config.toml
arch = "vit"
model = "self-supervised image encoder"
dataset = "regions of photos with short descriptions (Visual Genome)"
train_examples = 203450
image_size = 32
crop_scale_min = 0.3
horizontal_flip = true
rotation_deg = 10
color_jitter = 0.6
cutout = 0.4
method = "simclr"
norm = "layernorm"
norm_position = "pre"
activation = "gelu"
mlp_ratio = 4
head_dim = 64
fused_qkv = false
bias = "none"
qk_norm = false
parallel_block = false
inner_norm = false
drop_path = 0.05
patch_size = [2, 2]
layers = 8
width = 160
positions = "learned"
pooling = "class_token"
projector_hidden = 512
projector_out = 256
projector_hidden_layers = 2
temperature = 0.2
init = "torch_default"
residual_init = "scaled_by_depth"
optimizer = "muon"
muon_scale = "original"
lr = 0.012
momentum = 0.95
nesterov = false
orthogonalizer = "polar_express"
adamw_lr_other_params = 0.0011
steps = 8200
batch_size = 128
epochs = 5.2
lr_schedule = "poly"
final_lr_fraction = 0.01
warmup_steps = 410
weight_decay = 0.0
adamw_weight_decay_other_params = 0.05
Rows from block 5 of a small self-supervised image encoder, named by matrix and row number. Rows with one number belong to one neuron. Each number is 128 + 32 x the weight over its row's rms, rounded and kept within 0 to 255. All counts start at 0. Numbers have three digits each. After the name is the row's rms in percent of the matrix's.
After each neuron's rows are labels from the 100 images, of 14976, where the neuron reaches its highest value: "top examples" is what is common among them. Only what is clearly more common there than usual is listed. The data: regions of photos with short descriptions (Visual Genome).
# fc1: MLP up (model.blocks.5.mlp.fc1.weight, 640x160), inputs 0-79
# fc2: MLP down (model.blocks.5.mlp.fc2.weight, 160x640, transposed), outputs 0-79

fc1.243 078:122122102169128181176052101091089088091097126124093148111142114115114167139121151154079113101108206138070141075167116167133159141105079071109123168158150168113108173119162136114088100110115148158176147137127134055139151072112104129180127108
fc2.243 080:134176120083131080066113130105207144110165108114123130119128120102150132193169123145150056086115114098170100137185091074107152121167132160141105128154121145168190130103096105107070136171136106123180077116082096157163096146157131090127136113
top examples: text has "sky"

fc1.174 142:133112132104123160122103112128126123106146119125121132147181124105114153112090112157206080113127187113082162116153131130111053122132154110183151119092091095133151110105162116128117111158125126246108092140164073142170121109128125098109133085
fc2.174 145:115147154141187122155142129128129146111064154070105117096132147145214168104203134175130169095138130137144122134120144159124189098167109195142100095131114155157179125143118141047093162136088100151122155100145144135076142130174158192114139057
top examples: text has "sky"

fc1.397 137:142221104061103145065134117139082099117164102151177128128093138137094093165152156152118175141152112086144150087153151164121181146143196138131170154081133149101088133173170157089160108130200142089077159104122117148100117157168171123094115112
fc2.397 131:093175137156150120092129107123187165145050156133071158066172133126078119184108150160096140142073119193140141110103140077084169086121092188104136147110071135123108107138133097086135101093099161120114073146149139084117137121099102143099178182
top examples: text has "white"

fc1.522 150:143122220150115066125156098073110089089068163122115103156183126048140149099127114123127140125111117137100119095132137168100141135154106155153138137153090099092101142185105178146184165132171172127168137185116093117107140165102125117148120116
fc2.522 122:104133125109218148110169104149124127156087182153118122085126134069142103161111094128093181122165147198169122116137129124150157110117081120137158099133153111108165149134044184179093075130153096105172149144166081143190131172147144068097146134
top examples: text has "sky"

fc1.294 145:111121119128106132126100106124114123104169115118129121132125118112152108096120139099143178107120165104120116062133139164062150098208129124170124137107121129106160084056169145129135176201137122175108205097081131135132162088126106133128105096
fc2.294 129:177169191094126104154176118110118160100069045147048102118067091132167139095230158112133125115145150130137144166128129105128171080144138135203124101186127151174190167148109163176103139083072071143091137134202136120104152118183144154113128121
top examples: text has "sky"; text has "blue"

fc1.218 071:156132161132053146139106155152176209105130082117166072130135102130120096102036103130170126136149152144191110134154094087108121127141141118097107137144082135143147100121105186096124117106164185075145065137109151104118110089142146129210125117
fc2.218 067:146071146188081109123137154103098124169104094143140090075164133132148099105104075075168113124156161165097140136141202153168097166176134183151138133167137110152187179073133164176109122137114084122108122109075080135128115119094087075082172126
top examples: text has "sky"

fc1.368 047:138105100135124217106089177132103150102110077124112098140133141102158098128134148123159139143130160116125158077146166095096142123160097147152137116145114109089119089128206140148157137160185128163206119150113199132160183140123124134105119081
fc2.368 042:155122157129147103160089094146150200152078118115119150116130130123137109137183137122103153115153133102126095174149153195116130138065156095116133177111150141152142091172048087129104157161142191182097116098127101070151153075171129115161155157
top examples: text has "sky"; text has "blue"

fc1.518 125:155141173057129131162102164107106129087115119157139135148159157085175111142125105154115163107166107142062190131098170127106162062114127102095130106096167163121086106177153137120137170118161145157160166140112175122098128195118103123103127103
fc2.518 132:104145188087208183124121080153149150135138169162124085139090149098164104171130182143146126087126112188111103059124128107087140152120123154203073114146099131133161113087132165176034127139111162153119097087090113078133109074173111150123096148
top examples: text has "sky"

fc1.175 124:153191085155174147127175127165108107050095141070139142057198069143109139079133060130121146075118101187166062140108118172138127124114182074132083122096124132126136145184175130119066164140154134140130108108123130143016127135193074136116080130
fc2.175 127:149117133111088183116121140212124152091118161078194098200122117154133122178132108096090167153126097144161139121056095123109061131155146135135066113166176093100101095146090141146077131113125134098099104119135075139160146079121118141139117084
top examples: text has "white"

fc1.79 079:152184139056125154171119144158116129133116144092143095077112092061124096121147124167124084159103172174120168107148171110076213078150217090090153122090148136148102110097110084107139132141155133151175202160127140111096145173146135149137167135
fc2.79 064:113143104119116135093085155121169143103176155087083141134144161111103050155167106124128080143176143126108086074082109110097140107090143162151127137110127106122137105099055113110104099139196117136151140121140187145137151126167179143131148079
top examples: text has "white"

fc1.385 071:127118172182104106119083190104113149117118135147075057079146132149128139066117157123118123137141132142143108168132183114123149118109121139132151163147113168184133106192143142122151112173066117171142111108186149167166166069105165068176074096
fc2.385 071:111107068133124106135099114099154138113116205144177127136159112068191094130130148133131118092142127131119094092072133112138090144123159162143137092124111136098085146106172095090141137177077111100088149132123153149061134164135105151153136098
top examples: text has "white"