Weights of a small self-supervised image encoder: 8200 steps, batches of 128.
Rows from block 2, named by matrix and row number. Rows with one number belong to one attention dimension. Each number is 500 + 40 x the weight over its row's rms, rounded and kept within 0 to 999. All counts start at 0. Numbers have three digits each. After the name is the row's rms in percent of the matrix's.
# q: attention query (model.blocks.2.attn.q.weight, 128x160), inputs 120-159
# k: attention key (model.blocks.2.attn.k.weight, 128x160), inputs 120-159
q.0 086:485491487541499416484506457522476440476504544516468461537479444519538525485583469527484505548494538519519470538565537448
k.0 094:430484521532459484545487423537427553474518492503474540495500538511482534491518430473480474503521464468471528516449548532
q.1 075:532485566510515495433452555535468487512398533438517478498494530486496425554531482518504562469506507503534547510494539493
k.1 078:467499516491562532480478558482486547531462462449535538499548527482549511532548474519519525504498479505509489490506488469
q.2 090:478520450471528488535464541503417462489494499408529465533423471628484502549514524474548458509520466511506468462554548499
k.2 091:539478446452531500522556486514529569454525489589500479528444509467538422485429538502544492461527493450486523467473524538
q.3 080:515521564506563491524541474518555438554453526518513512494514515455466478544530428479446570518462457508555521531475540502
k.3 086:428526485549501493499421622426451588534558535503433438490477554487528463472573532433454489490438546518453508498535471527
q.4 075:524555527481454538502448468495456520491508493553451459496469538534503556468470392462535463539544529503635413479484465520
k.4 077:565408440405469475491520453583548552519500464502513525465467527451531490471587523518499472419479462505498517480580491501
q.5 085:572479499567603514471574437527464473458478501464494476492555554558504563477511478484468514506496527475538496568539498513
k.5 091:470516438493529471491494533558513543518518517577472544452458540502419505454532533516463499416562487529497534451554553516
q.6 086:527485560472578482474441486469548470518487538523565481499437491453548434491532524510551540463525457522556514539528529516
k.6 091:489504464539440454497496541477447538485518522518529465493508544482457491455462560473497483471460434502594462489515457486
q.7 091:512443432432508513550545463577375428438545542490504469430518527515547434428462485477508529550452524478502472503552444572
k.7 095:457548484429563506530495508513464553502522525516509533490468460459464515492475474543565469493518466533471482496488449446
q.8 095:436517547488443491464519481503543573465559455559558543459527566468535457540502502522458506476501465510560507452483411492
k.8 089:487560430493539480423357528510500408480496494520465513440547461527511520534556496460513517498479457480533488506503467503
q.9 082:417543535445519500521497452515509573545559505461407570565496493476449530423499545486465460459520498467529482488456459523
k.9 088:523405503496512468539546455513490421428491576586513565481481526542509508466434443573535498446504475532532552481458443478
q.10 100:531499514461453596513443496515532505546467510440533521492541572490477455548511417540472506490502512514465489521468569555
k.10 096:531456457578466485527501485436482428499500475525510457519506534481578535454491518546437528487451473500532553559482473496
q.11 096:445526498512478404456509496535468537516527436477539437490562458542520582512425497504524575539500486454442497523530585544
k.11 093:493486500492479515541581425491504544489496590553508446486534506508468447494457435511477545531497486445496525500428484549
q.12 093:485555516465494446548498504424433493497517515444501486510436490503530503469551499471530531493550543479546494569501530482
k.12 100:541481529450511507502476552539443507532548425519489525488502573484502537460408574560463507432514475543502483537528445465
q.13 083:491452488491558450497471580497525558490494458524398534502467495501541518466526537478511502482539443541539453537481492515
k.13 084:559504502530537452485500501524493398532476477555540588449533497473484497507539513540514469419515468498546561565540517476
q.14 089:488415473482521488558487537556525470528455518502454467528471435554472525413530439475550481466525498534552491487563490510
k.14 090:486427540458569463528498454496513530486518535463600513481490553493524574474398471519496538418515441481529458526487537507
q.15 087:513507475507535509558554526458414447516524494458552510519629489508510492480555574505458480455505514565464470526414486415
k.15 085:530528583492552517442495482491470504523515433558474541507491541502417448480485504518566488476490485523436527494491446427
q.16 091:565469487556564480499531495475476520495442469491456446458465584523477547488440493487591483514541462468519454447480534497
k.16 092:483482445515479467431500463484520498504524567547564531481481546558521525418509512476465503456540499498489612522505496527
q.17 091:524513550418502548552431616495468510520548431547508509468495449493557521467502537518533590467480486536541492529509552447
k.17 097:493462563489431480499481510536425536494406528492602466529484517461507475521570532454482468541525484502510491502583552533
q.18 088:443459529439462541524448468511470515438514499509565438537520421489526434474539515507574523554519521552447524461519440496
k.18 090:522510541455498517497459391563475490466544551464538506501528526506492568430521428540502482548486455489551443515460473483
q.19 083:451485524528505525514526512474597543516514511559502572484450524490507443488566523500485568500456504507479489573538503505
k.19 084:472495479521442451493419538492508506531550534487485492525478460555450523498583460535485505594483506496485495507511524533
q.20 080:588457510483535565477492515438541442529553486499494535480485509483471445433530557484526493457422456473437450519518474528
k.20 077:439507490444505473519476546517502430479444513532443520485413507481552484483477510492444542529549512518503477531481525447
q.21 081:533503552497518486500495520501498538533521491553499464531509485494474577479545436446520480463534508539600466579563576555
k.21 074:484445559434462408517491515582503623547403452505564542489497507468495520496522488433479517515564469435495512519504513513
q.22 107:485553519488436494443435483493480489457554533484526499474588487473469479532472491449430502444446469521523500525521442494
k.22 107:514536512450553488511497509509591463511524460609468564413453526480499498488616467456544456562544459503509499430525489442
q.23 085:387491477522463487460500505448470423453505509480498541469540481488514555456511540528468574530507516469486501524440516494
k.23 097:512453585569536548565554517551488481533525498548440494494495442514501453445534504522451471541513524492435536483473517518
q.24 093:479588575542543523481521524522429504444532452446499417487502417536457531539495494477506526458494540572487504540462535488
k.24 097:537427523433500436486501443531515491511424561492535536450520554508486510456552464505486456548556432524528527480517522504
q.25 094:493493499534588476543504474494543498495592476441418530523510458502513506504465512547518538528458517511556594555468427398
k.25 100:552499449514483520522491512520484470490523523461516505494501534463505438493550537544541487608493501521448468517530511503
q.26 078:483521516478485480508511525522456504463517500553517546424447500591529482528467487507469567445438521420579466490472437462
k.26 075:400485478530482462518422487517479534507528570479505509465494473502508488503575441461548458491461464520520550456562466568
q.27 092:558511510434475467522485448508442488464475445482529442499609556451505499512503485424493533516486527576452518535517611555
k.27 077:547569479517569576479551529505521551421506443590558524554524533512469507470475452437498498471474482526512545455501485453
q.28 091:512499504535435415450526463498492503454494571490567539504552534491541549443596545472437477539524507491422516484484487513
k.28 093:525510521500486570491501434518570536519538464492406485477491510551448547527459484512469538473577581490562523457487446515
q.29 087:464511496515442492513478503485449493504493534549438500553529427564477566618504498535448505479517505446496522440484459506
k.29 089:500483506575477475515502490480504552561450445534504532462525549531515479512552475483519496532497467521422542533498406527
q.30 084:442512455485384590462483519506546501572486389456556527482521508510523489561533552558577537490457510485460532511507446504
k.30 091:488506527459613532488433507444526437505523470516555507535500441507444510536554428525512450520503519535506477472506569413
q.31 091:496494441528512520524561498448443432510530543535517484495534514475487518509466558466472541487562504503506554416532467573
k.31 084:540449507475467489536444451487484588566523469538458476561556494479543505458515493422503436587495476493474510500494458462
q.32 093:525488559567536540440464513509481458592509415485510434510447570518463560512502487481497493477493549504527532481571517561
k.32 089:487453453462555470506444553432525513496509562485572469540477508521504497509565488546488500451530495499469494463507527541
q.33 090:547440605525490548530475534531473502459473476450539429418540529442513465436446445544483538456526531526505565475486499518
k.33 087:527566555471504541469550517513441502506461486483519421503510546475516464473532607514503451556478461513473437521446492483
q.34 080:488499481566621475511577412525435484510497495532443480561528506523505507552471502519449469522447465520477509474490473501
k.34 076:424466515507535488552527394468406514496501519446525518491493529522535526568465449554483519554469535486460486505507477478
q.35 093:533413420439471537467531600436502482495465539509516513459492463451539469465486446504497567504519520488529468512582507427
k.35 100:451462520491456463462445516492465457497502465489540470444515463436512555526560553484451504504493496499462482491575507512
q.36 080:496513571461438485455432497493464602500495451555487453462494513527474569538472427505605534514518500526514490463454450502
k.36 088:475450471387474466455472464583507472525472516495584600459472500505567503431568451502446528495510479465442506478536479502
q.37 111:485519495466522546542524493445483439477467513502521522597491552506509435585553521489495470460466551514435514463534562560
k.37 105:535530517574476485550483611536485469481527478502483473534549564565536486481409496525430455492431471567494465507484372476
q.38 091:450539541455476443446522530526541473469472449436523492396464473581485520493463444520551523518440467508551500529420536484
k.38 085:460508451511487539482527531545540528520566530518521565484495537428510454529528556542522541445481506430477483461546549468
q.39 096:474504479467487557447438498425498534494491570512560571446515521570498487463484518474521486465541470536572535428494410488
k.39 087:512539563435430456447488469490525540503490504549503461540482512459522555386612528430535438495538501527458568415481476494
q.40 089:471552487515459536524463403514486537484516495459462479523592477507435532463522569481511452493538547512447535531471489509
k.40 089:489482492461547591515538465473551438505481454558486528499549588449531489525396488557494480475537570514485457515465515433
q.41 085:578476460574560475550513441507479471570513512466449452453561459526470529390518491461522485518466503562475476624547484504
k.41 089:434512547430441463497544458466547542473490587497518511491414565470450510559493420547523550513531468520527551507432555514
q.42 089:425565485461459427477530548472477432504557463425500559465525543459484466541497487504557489501441462471474520562441503447
k.42 086:574530485494553559543519479500500482542482470568523511491507499513563401508473520621527539453483457546544502469522556444
q.43 093:505525500552545460535520463453486424492566490558520485491481427452532490488472527480461602522470551498474553592590488478
k.43 099:472502501530453506511525520449465463527505500538425475526456498485451509440519441412517508598531475414481470465502498543
q.44 084:453507510515469485429492551515540474512570475526525539455487473543488506499540574569467487472506473486510482496500525496
k.44 082:517529554566526470486400466505518463514497561539512547491555482521406440504534495515483424484561450484502577461508573502
q.45 101:590512492587493501476469517486535509553482466555496471471482519452472534475432471429500518502514482518504495486545545532
k.45 084:516532440528404456543453532513502513499519499477521481492532516472444550537539503452529554535479489503468587491519474562
q.46 085:476462487470498531475444520475524462518445507528497423490568496542530539572505475477499505532383493518493541557443495483
k.46 087:495529527447473491506527542471521426520486481508491526524455493494513451542595468482513449550508545521501469506548462496
q.47 091:515430482488501484395506567536480525514496508507521540455525510528517494429571507486503478468479527541494461491532441470
k.47 093:515510580527499490541493482572468560551549504399558457494532506460469546518528453549475552514530546538455519473459574465
q.48 099:488500487516474535524508449460531537538481513447560523516486416472519504509552516557527492595533492510553560461520491455
k.48 096:536555496533472509488553492536553556448493499542497451451501474544518528512470512421505501512403492573532476534485500543
q.49 087:510514472466511481466509452406496494510488539487508515492549502520590510474517573530531541497486506497427460526541458532
k.49 089:452466553446454499492477457505522499517421475549558536500484473521525557554522441511424502546514534509508516456494470473
q.50 092:503477553482573453470493500501480505473484563460545502436496547500530531530530533522498529485479400493489489486444540577
k.50 102:458498494488535522449502506459493527515465543567552537502490481545530502550465546533433525467514503480483512526454467498
q.51 110:512455492429467555563479440506457491497541462547522527532570574448515527448462502552446510570441548458483512487521452608
k.51 103:568508524510515519597498486543511489510443484511507482590510463447577533504463499492407524623420520498514436556444541427
q.52 081:486480480510479505509488473444513455493543438481488472483546495489499522451478533527582443491494520499479507426552515483
k.52 092:526476561486518504459513490505468463512402478533528488484521525446547478514569475530499556538455463536424510519456518492
q.53 078:496490509433554515545534494533523470471453497469478467462458544499482489480518504460474584535464468497487555428475490466
k.53 086:444476439476502579463531481458527568444534541443495445522481512505503534533435546495495453483454515480514474497475501556
q.54 092:512448498470513524483534454501472428504496532508524501473558543511510496547552473531460437530399493494499540554478479475
k.54 085:512588484559482539511460469504479546494498477462503457553523490516645484525505473586450540510517500549540554544505547440
q.55 097:474505514437417549494435456538495493512528552527474555469499520486522483508502506566531511558476544422536536454454485570
k.55 099:492458502499484568532549433518449490452455477550567520486480422528613536449486476483478479504471563451487537475527458505
q.56 085:507486457421432613536461526492445492475506515578520487485545482498535485410551535492542536450449492418475521567450443525
k.56 087:489527540490497472531506459501466516506530546428502457550460508510448552467564465537518497522431538547526487546474459474
q.57 101:456537517513432456548461510495480490453490518523494488468475525534477465506487542539514546477529480504539555477500534582
k.57 097:519486487464542543487480525458553455487541527586530546484518460528565539485483448477456458492529468464441433492551380524
q.58 100:498522505481548491508544453510483423441519526534515490520496482496480456576521461521490514487537490498485534485523492487
k.58 102:465525532501514511442440482491470522514452495471490468498543524472557511448463512484420507531526430478434514553459507458
q.59 098:424460509492441528516507591463549512516527544497525541454446407499499521495576463516511488475491436546533494489477528471
k.59 097:487463520484488491499496502538526530548499451478489474420554504477479447466501582505506490500501444513504483611512510520
q.60 094:534493482511586549471485491491478491574510450465474420454504459504484512508465418479541502510476478569497438548475520532
k.60 085:495474447426522447530505526431476561532478530502575558477454538447516501512521635522546530515539487512452536527546537478
q.61 095:533493528569515504499506496497517414509541441493470438443492559454543459515442528550534516447413529485534529516507605490
k.61 095:416528475458482510481488556494418480482411474507468500513503452549464489511516497487542495566445479501494499525528459498
q.62 091:436493451475540486521502385560535466519524476459468486439567520585511541482465496567456529524496534533481483560430478496
k.62 083:435523538502484522466538529432534459497543542553445534479485483473446423557486474521546478476528513423431529504458479510
q.63 091:481577588470486485450464524486438523451544504565488535481441576526482528451519531468477445442479558421528463444441419492
k.63 090:568481479498507521492495468531506502540559546522516551508505585552536464542544469542588465545513588509467503415520474405
q.64 117:484510514481436549539414461409485486521537569384532459470525500432463534425474502472568550476493491485535506487478566498
k.64 110:494536529458509514497497468485453457469617475450476461565470460539499542409495477539496576513462507525562483509499533470
q.65 088:465444512509475521444487560526530436468528516491575528492565484417520455512506522568569524539494520509626514541500533479
k.65 095:489504520427450489472434520500552493457451456505483541498560457454487468562493556518517491524538454450540482471540545473
q.66 108:522502476460478471532512465493502399475535463456519515507506530463541512470515482504521474583468486439459477549486467564
k.66 113:498486570453532508559598491464535391539548457443505531482466603479444501509532454456520469505534420550543499510449475503
q.67 121:447432524506497449461512520614536565494450457445490519504510529495515424563502534492483568537503469558460480568518570589
k.67 122:513462493574460407561501491570499537506521529464558465459485528466487460568481473506554534507483491564457510514524493547
q.68 116:481582527554551545544513461514549527554491536475506593434507515556594501464553478456494441486476415516513514470518434534
k.68 109:492543471520589535486491456498514493470533484534561483560533590542579498464518487508493506505484530548419455474481488521
q.69 103:536492513490504507476489466467493492459484552419420506507518436505486491553478498489570564489470503469571440606444528426
k.69 099:504504512558468464519444503510482516429479445530458514492441515465459441494425479529542476506518493500515461546471490464
q.70 110:519448469556510525587535544376504553472519444505496446482445476475526502526464466512490433508559564512478475514521454461
k.70 110:523406481491463513501466550448532429526511508474395452503459426490514557511498485532563517511546546507555536551443494545
q.71 128:453504496501523580522523567496444446456425512576457463507498499486513516563563504502533487477497515535576464507550473503
k.71 131:499549532531524559500484578501491443510482488527441501502431537467447477498473470497517487485493507562499466414530511438
q.72 114:501487520497510481644547510543574481552494467516542511424502512502537528430509476446578499576458482404429489473480506476
k.72 116:524500543547532481512534525575519471546432438530597511439538544495526512482492511460464543540463402472441467462494481516
q.73 115:488499481449467540482482523488466488504433493507528448585506564472542483532534478535524520475509469483498518504506505500
k.73 104:592606502479533557504562541468512455517559550538503486518482551559450448535496506456446472451508528550488569537511514473
q.74 107:574460482486528547494528503495477465499502598537506491469512407517522551525442486440557546482519520440499520470475429479
k.74 101:522455542526539533485519529508540501466496577517476506538393500551518528405452445467515596424536540484514449468495512501
q.75 085:474505473507518537454567468493479505506510459521508513476511550510548538555464601489498576492467507447516547526456466473
k.75 095:481524499460516518528558480510538543473433541488497427518526511446538493549452484495483487518525458454504505451444477430
q.76 111:513482470451480501556501511513494455460517460547496463521488539529500487509508488545430482570516486528457411493530465534
k.76 104:493491524461509481496504582477455537559490514528482553424455541478535547474553431456450495483558469502424430489466453478
q.77 110:525565498426484453478475475530517477477452531507540423470497547505456510563516525515495502481497481497495534504464523403
k.77 107:497524508466449470498480446441502535479474504523483454515467489520471540519492500479534440522499508502550566426477501415
q.78 126:438481493522506547480482528495499518543440504471601546509488448470513513418479496440475554478484415438484555500491579546
k.78 124:533530528484512573593527560526551473474530463537406486561511513515506487472446561542460584444475510535601535463513532522
q.79 100:498552505506571610514446541489529527496498602522471507487510492498458465525523604492550554530545625539526507425512535506
k.79 110:552523482515552560470463457543491481488516551483454515481512473529523569480439505506464481523402536410511493475526508504
q.80 105:504516525506448560438484499431477576522538545497503523482565497464474525489539545410568481566513486547525519534476458516
k.80 095:550536503525542592528535501544454495415465553519522439516499461510514519474496495483441518582435452554538515484494466496
q.81 103:543528520431494541403530493432513498545507539512460505417450523504471508524513498481518510458552457440509513493556466489
k.81 093:586488505442573575452542464445476460444517491541448502421541492514527492516497541522444465536459554543538516451505446467
q.82 097:515521457488572536497450451492568452497454438478513448522432457457529517516478484545523566481547553530513530528528519517
k.82 099:502437487523538501561507449525469457430506495463446503504396469421447468513499557434505493469470454540470406506561540491
q.83 111:485561478485503512470487443483423448531602524466482484475473480466443515506491522480429544430490536434562521448540516567
k.83 117:542535517493499529485497426417423463492613521456503476486506536494418504459505521440489508480482520483472515475509527439
q.84 098:498551513501477490438495492472495453484490536501511496511510539495527539467552539503431545496477421501513539489468562517
k.84 096:517568497537519585555481495449501481500520491599460510483431531460483507459524461474527501449466512596494455519503486469
q.85 112:452457512560504511472514412571523488478475444456459484499573463511502502550507513506565459513536483516549466525509477516
k.85 106:483471481519482479473502519536461495485535438508510480450503514450451506524508449513579452527470530462486521448587523473
q.86 103:517457503455526519450510569513503517578478498473502480469561513471485430531523582559482484492551490530549530547535527486
k.86 102:521499444424479506463513551443490540494481551556490478517454505495587447486525475569457472496437521461525479480524537477
q.87 123:494552503526521460537550542435461520506504466524486493371498544490485501488441450482399418481542499518519566571521430495
k.87 124:535509480501465539501454561435457462489476484488494481492515549525551515530572457504499442522486544531498505529459470508
q.88 112:491556507536544557454512589472467512495547512566555470465496508465500471532479573494504486401586605536576485490537510506
k.88 117:468521479481515490438479571505438528495538514477423465561452547520532506535437499521512565473531570480494506441488505476
q.89 108:550538420394501478513499529498573537555437562557485491484512476519496505572514546489518538515545536457474421538487456494
k.89 099:538507506511478474552550524400484515511433576564438431473473462486561484451469480420434531486496477453521466487468538548
q.90 103:457505472576486491523543486553446433452481507564519496513508468478519501519461491458381524511452410505525437518490476533
k.90 100:464557506499461523560417503501474545545473513493465536506496528461411504562444420488557568443562528532479489491474447527
q.91 134:488524490475458433483474548540489580584458497487534520508516605525504462516427525485518503568509457540437475555466461495
k.91 123:515511451457419432525599508502503533491518548494564510506497536565536471512459530422478497448460494472496496581512505563
q.92 106:507518510543491418479455537473469505498471489496577513453536499488497487464458483463524437475475460464517463521535490538
k.92 092:580538492530485467533462532521452465511482471507488576485469518550504575497444576514481440514488491490503484440508502478
q.93 111:602548477535527554432528478557484468493501527527525471502531408473576497446530563474540512485551498456549502483462500407
k.93 110:488551478499550560494489521531512523503440525565450564539420449522541455484492449501523512434439547443505472534550530465
q.94 095:547494518457472417527522529494474477424483582447454513468485460519512432502494472510507430514555570580465482534487489413
k.94 103:458470466479462405500502481496456485487538532437448512473471516592413457490493426503511461499506517568539499549522460514
q.95 110:488525515574559552508522474481465520473510528497502510547426472485404556530515452548417541406539583511531426476485531533
k.95 110:528466568536513495499533476571513502537507569420429472556406473468491510477454512481450522423512468469511482437514488531
q.96 109:471507502590476504558527535510504524509473377537515511533449581452486482513526514455435539479533572505424495517494566484
k.96 112:449522583570466478565468538531521515531433499492542516497441552472513472581507440465495490518450464492411527520508498526
q.97 102:462562502524514508530415489489510464541538534550554514498510537458501490471516587472475587463504454487483477474512572492
k.97 112:464537472473570544576530463445505511529556432496479582506448492510491516478452588475460556470481420498521536435475568482
q.98 114:473421499523489466397500543493472508497536497539516530508480486453528496550457584459480528482539559448543472474440465452
k.98 132:479504469519513487511450480425583492492535474552501549476494455473479495536400583486521540511561569438532513413477510461
q.99 107:439480551510516531542489524551524540455448474436415474566483493492506517495494416551521539467532515522473426458558556481
k.99 104:423501543550465477444549495511496465509474459495382501506505441488491514502488485488504527469539501485515492480506561524
q.100 109:510453452500481529554515646369449476526533507496517453487479554409430523495436516490506494498546613496541589495508519496
k.100 110:566442495494436494533484519467495417475494530434463468489492527513504575464459488544495574517456513497493482588475528528
q.101 105:497580479423519479507566522462498455458519467576537474471541495458548516456469476498452490496540476513501510502446501469
k.101 102:458501469408484522534483553430536563459410465527481519537540525504492542504514467480517523450501474459434464472428513558
q.102 105:520467519472489438569544511504466549469493488480496524558473494552490499531515496525402473481506532549417533502494481487
k.102 102:460486532558454394498475470508439558510473529411534523535471535463539514483567512524518477529520463591449525562460462542
q.103 073:509495545522443496513588503546497516439522483453485510472505478440538569448432456527491540484508505517505595609467481495
k.103 081:459438534539498544472479522531634468462465403484502552466483549483451537501524518459477547457474529519445482480520471512
q.104 110:518416447487477524447439450495418473500417442456483458525483456505475550535415512531489567491475422513550520547450502538
k.104 108:522447468470503569511438530537516486505547435492473506524545461463484501514447551557506514563487604566543511498480521487
q.105 113:406550520469492526449520469498473559536497493499523494532457503492485522520499451469550523443493433507445523442486507500
k.105 116:511552509452539560493637427528527494496538468513502410545516493525476479514507561521515554465451488557553548450535523542
q.106 099:480451505533452462554512506542475538556445533446536518546547460511563564458474442471546479550480459469555573484492498456
k.106 094:491509518470476508497468535522555564456533468472475496523466550487574487427490475502412517510397509575530486494479517511
q.107 101:540478500532510454492497535449477476432528484509492515486479480474490485473504484514525485505468485531432495510473509437
k.107 105:460536541438524470485428480495575498502418443487479551487456522461489500453486463528492546554523479519444457528510449539
q.108 106:520506539527517565497472538511488494490428513508481503487505482533453495525489463515484588582524482508503425538472541449
k.108 117:514503462572500584495489530517471465495477426566507555520501535475515465486496525442514573501481520525533404470548496502
q.109 115:469517432464528504555539465498492492475467481524467529478510473451534551554579543483520465516551482520488509489497494527
k.109 112:466521456508560495560529509464485479459462439479497488504498510460553495490499457469463462569494479468495534395472554506
q.110 118:498527482583473538512505496459551493494468476516522449469442536462502546492492475489502520499464540445496503509484500496
k.110 118:504516527453474551498472457527549445491477502516507537475459490482511527525470490457504581492504535499471498628524457468
q.111 103:484512503428480515459517522518498426423408505553566521486569496530479508512540461484486505509553520492535499492428446418
k.111 124:475541466525508514467577540470478501487426495575510525477498473520475488504539453425507487496549540587507489434544447447
q.112 111:480499535524513483460525467449502516427486522511548478482563470468516512467482512478460448584549508608586514529491485522
k.112 110:473490465462459479479425492479507498475430533484446502529491374491472578552551460453520509554553517476561477487515476535
q.113 117:414528551392474512451520488483483588480491498464518494534494566503521447479483555579508523544472470587400522458482495468
k.113 119:490562463404508528460544438499518517464470539503505475550538446498489537517547567538458465510453451573516486484504465514
q.114 134:547461512472527488497541568518588516555496478502588507538515547474563444439491472492459426465449468515485577524501482511
k.114 118:483416479426530491527577499449513467537474510588587526515482511517494430501527513496539493461497496576476476545525526565
q.115 102:517492510484457460389539542444472526502516454507509543525465583526460472522456521532476548515490593507528495505502520482
k.115 101:543518499479472511446517449563496504495487485557497504475549514493419513546528567516490474535499558472516504514463453466
q.116 126:525466504463538446515517480542554508502461563447488588498496436523425551477528506465503551477461467470432451507490504512
k.116 117:517456497561531449544646465542490538510483565501544504445500444516495512388472498511478520489517441431541451435539521499
q.117 091:472545444570567436510483467534527531529477520512506499508489456521493499565571547428475504477488474487455449461552522466
k.117 088:500553475549490481587505467547493598502500492454459506457441466486486495510507535468544561515477446474477489442579545562
q.118 106:558543522516512543448541484487475478509514435543426455450523471522451507451472451512497446432608495504507532477482400498
k.118 105:518510482505504520397487512465467470480482516485464499465568366508467478544479558506494583507542559466493488451527477474
q.119 110:536386571463494540482564489536513521445568522478476479475521463451487451504408426530524487450550569488531555499478484477
k.119 111:473388530501486507392514431452516475488493504501475511460496441482476501496531491517527471443626599453562489469487496434
q.120 115:522541477466532583550492517451433521507465522535494469532498515489518442520490488469491544496506534470428542472447509453
k.120 124:550556511489522516535507503566457522449473581512439369539483537540483474511475498498515580484456538502513507542513503535
q.121 101:442478544492518569546472539498437575507449423466470485519471517430483469493472431502542460571512540554451509522527551491
k.121 101:535486513533495552522530510544456465493441469493492429516515503508489503518577423578536456508437533553516518524514538541
q.122 100:469454455466495483539523423458537447477528516563481539527539441477554548538517512469503534501438528409535527486481478449
k.122 099:445473478540511486536542476426484543461446541541483446471462547454459563525539469478566447505475443395496482486454530494
q.123 113:429497552501506552504542472499527513491522486543419467568485532564498483457533478552426509488519547469555493451505536504
k.123 108:436491462496448559467488472468460472524451448580497476531526449524472433581542534458495479473491525515479484512533563434
q.124 101:526481440486548454528466506514614500457461505493547457491529545449543453489584508500429543488533488485404503509438511502
k.124 100:493476492471499490610557495513523577476446502496535526489559506501548507506518448447504545564555462457461549550474536533
q.125 122:413528552549462534444486457546498594522490443430481515442454465492491485500452442510459526430513484454493493527498517455
k.125 122:482505487537429580526517449566503441485473449546523447441544430530413466581537566552540442413534532512555533472566492477
q.126 098:523476527492490503455427540450517480572499503475489606490524468505482500502518538453565478543479501487432490573509480484
k.126 099:498483497496557445530529592453554478475570517555444528513484513498522440457446555498437500495463513497534522480550479513
q.127 116:552540472532461598506460464496498501501537478454490494493470477419518561549486543495559546474531569432457543547457547460
k.127 119:490438515559486538520519553471499549474558497432480434535495551522532538463491421445519487496499491440438573558435498470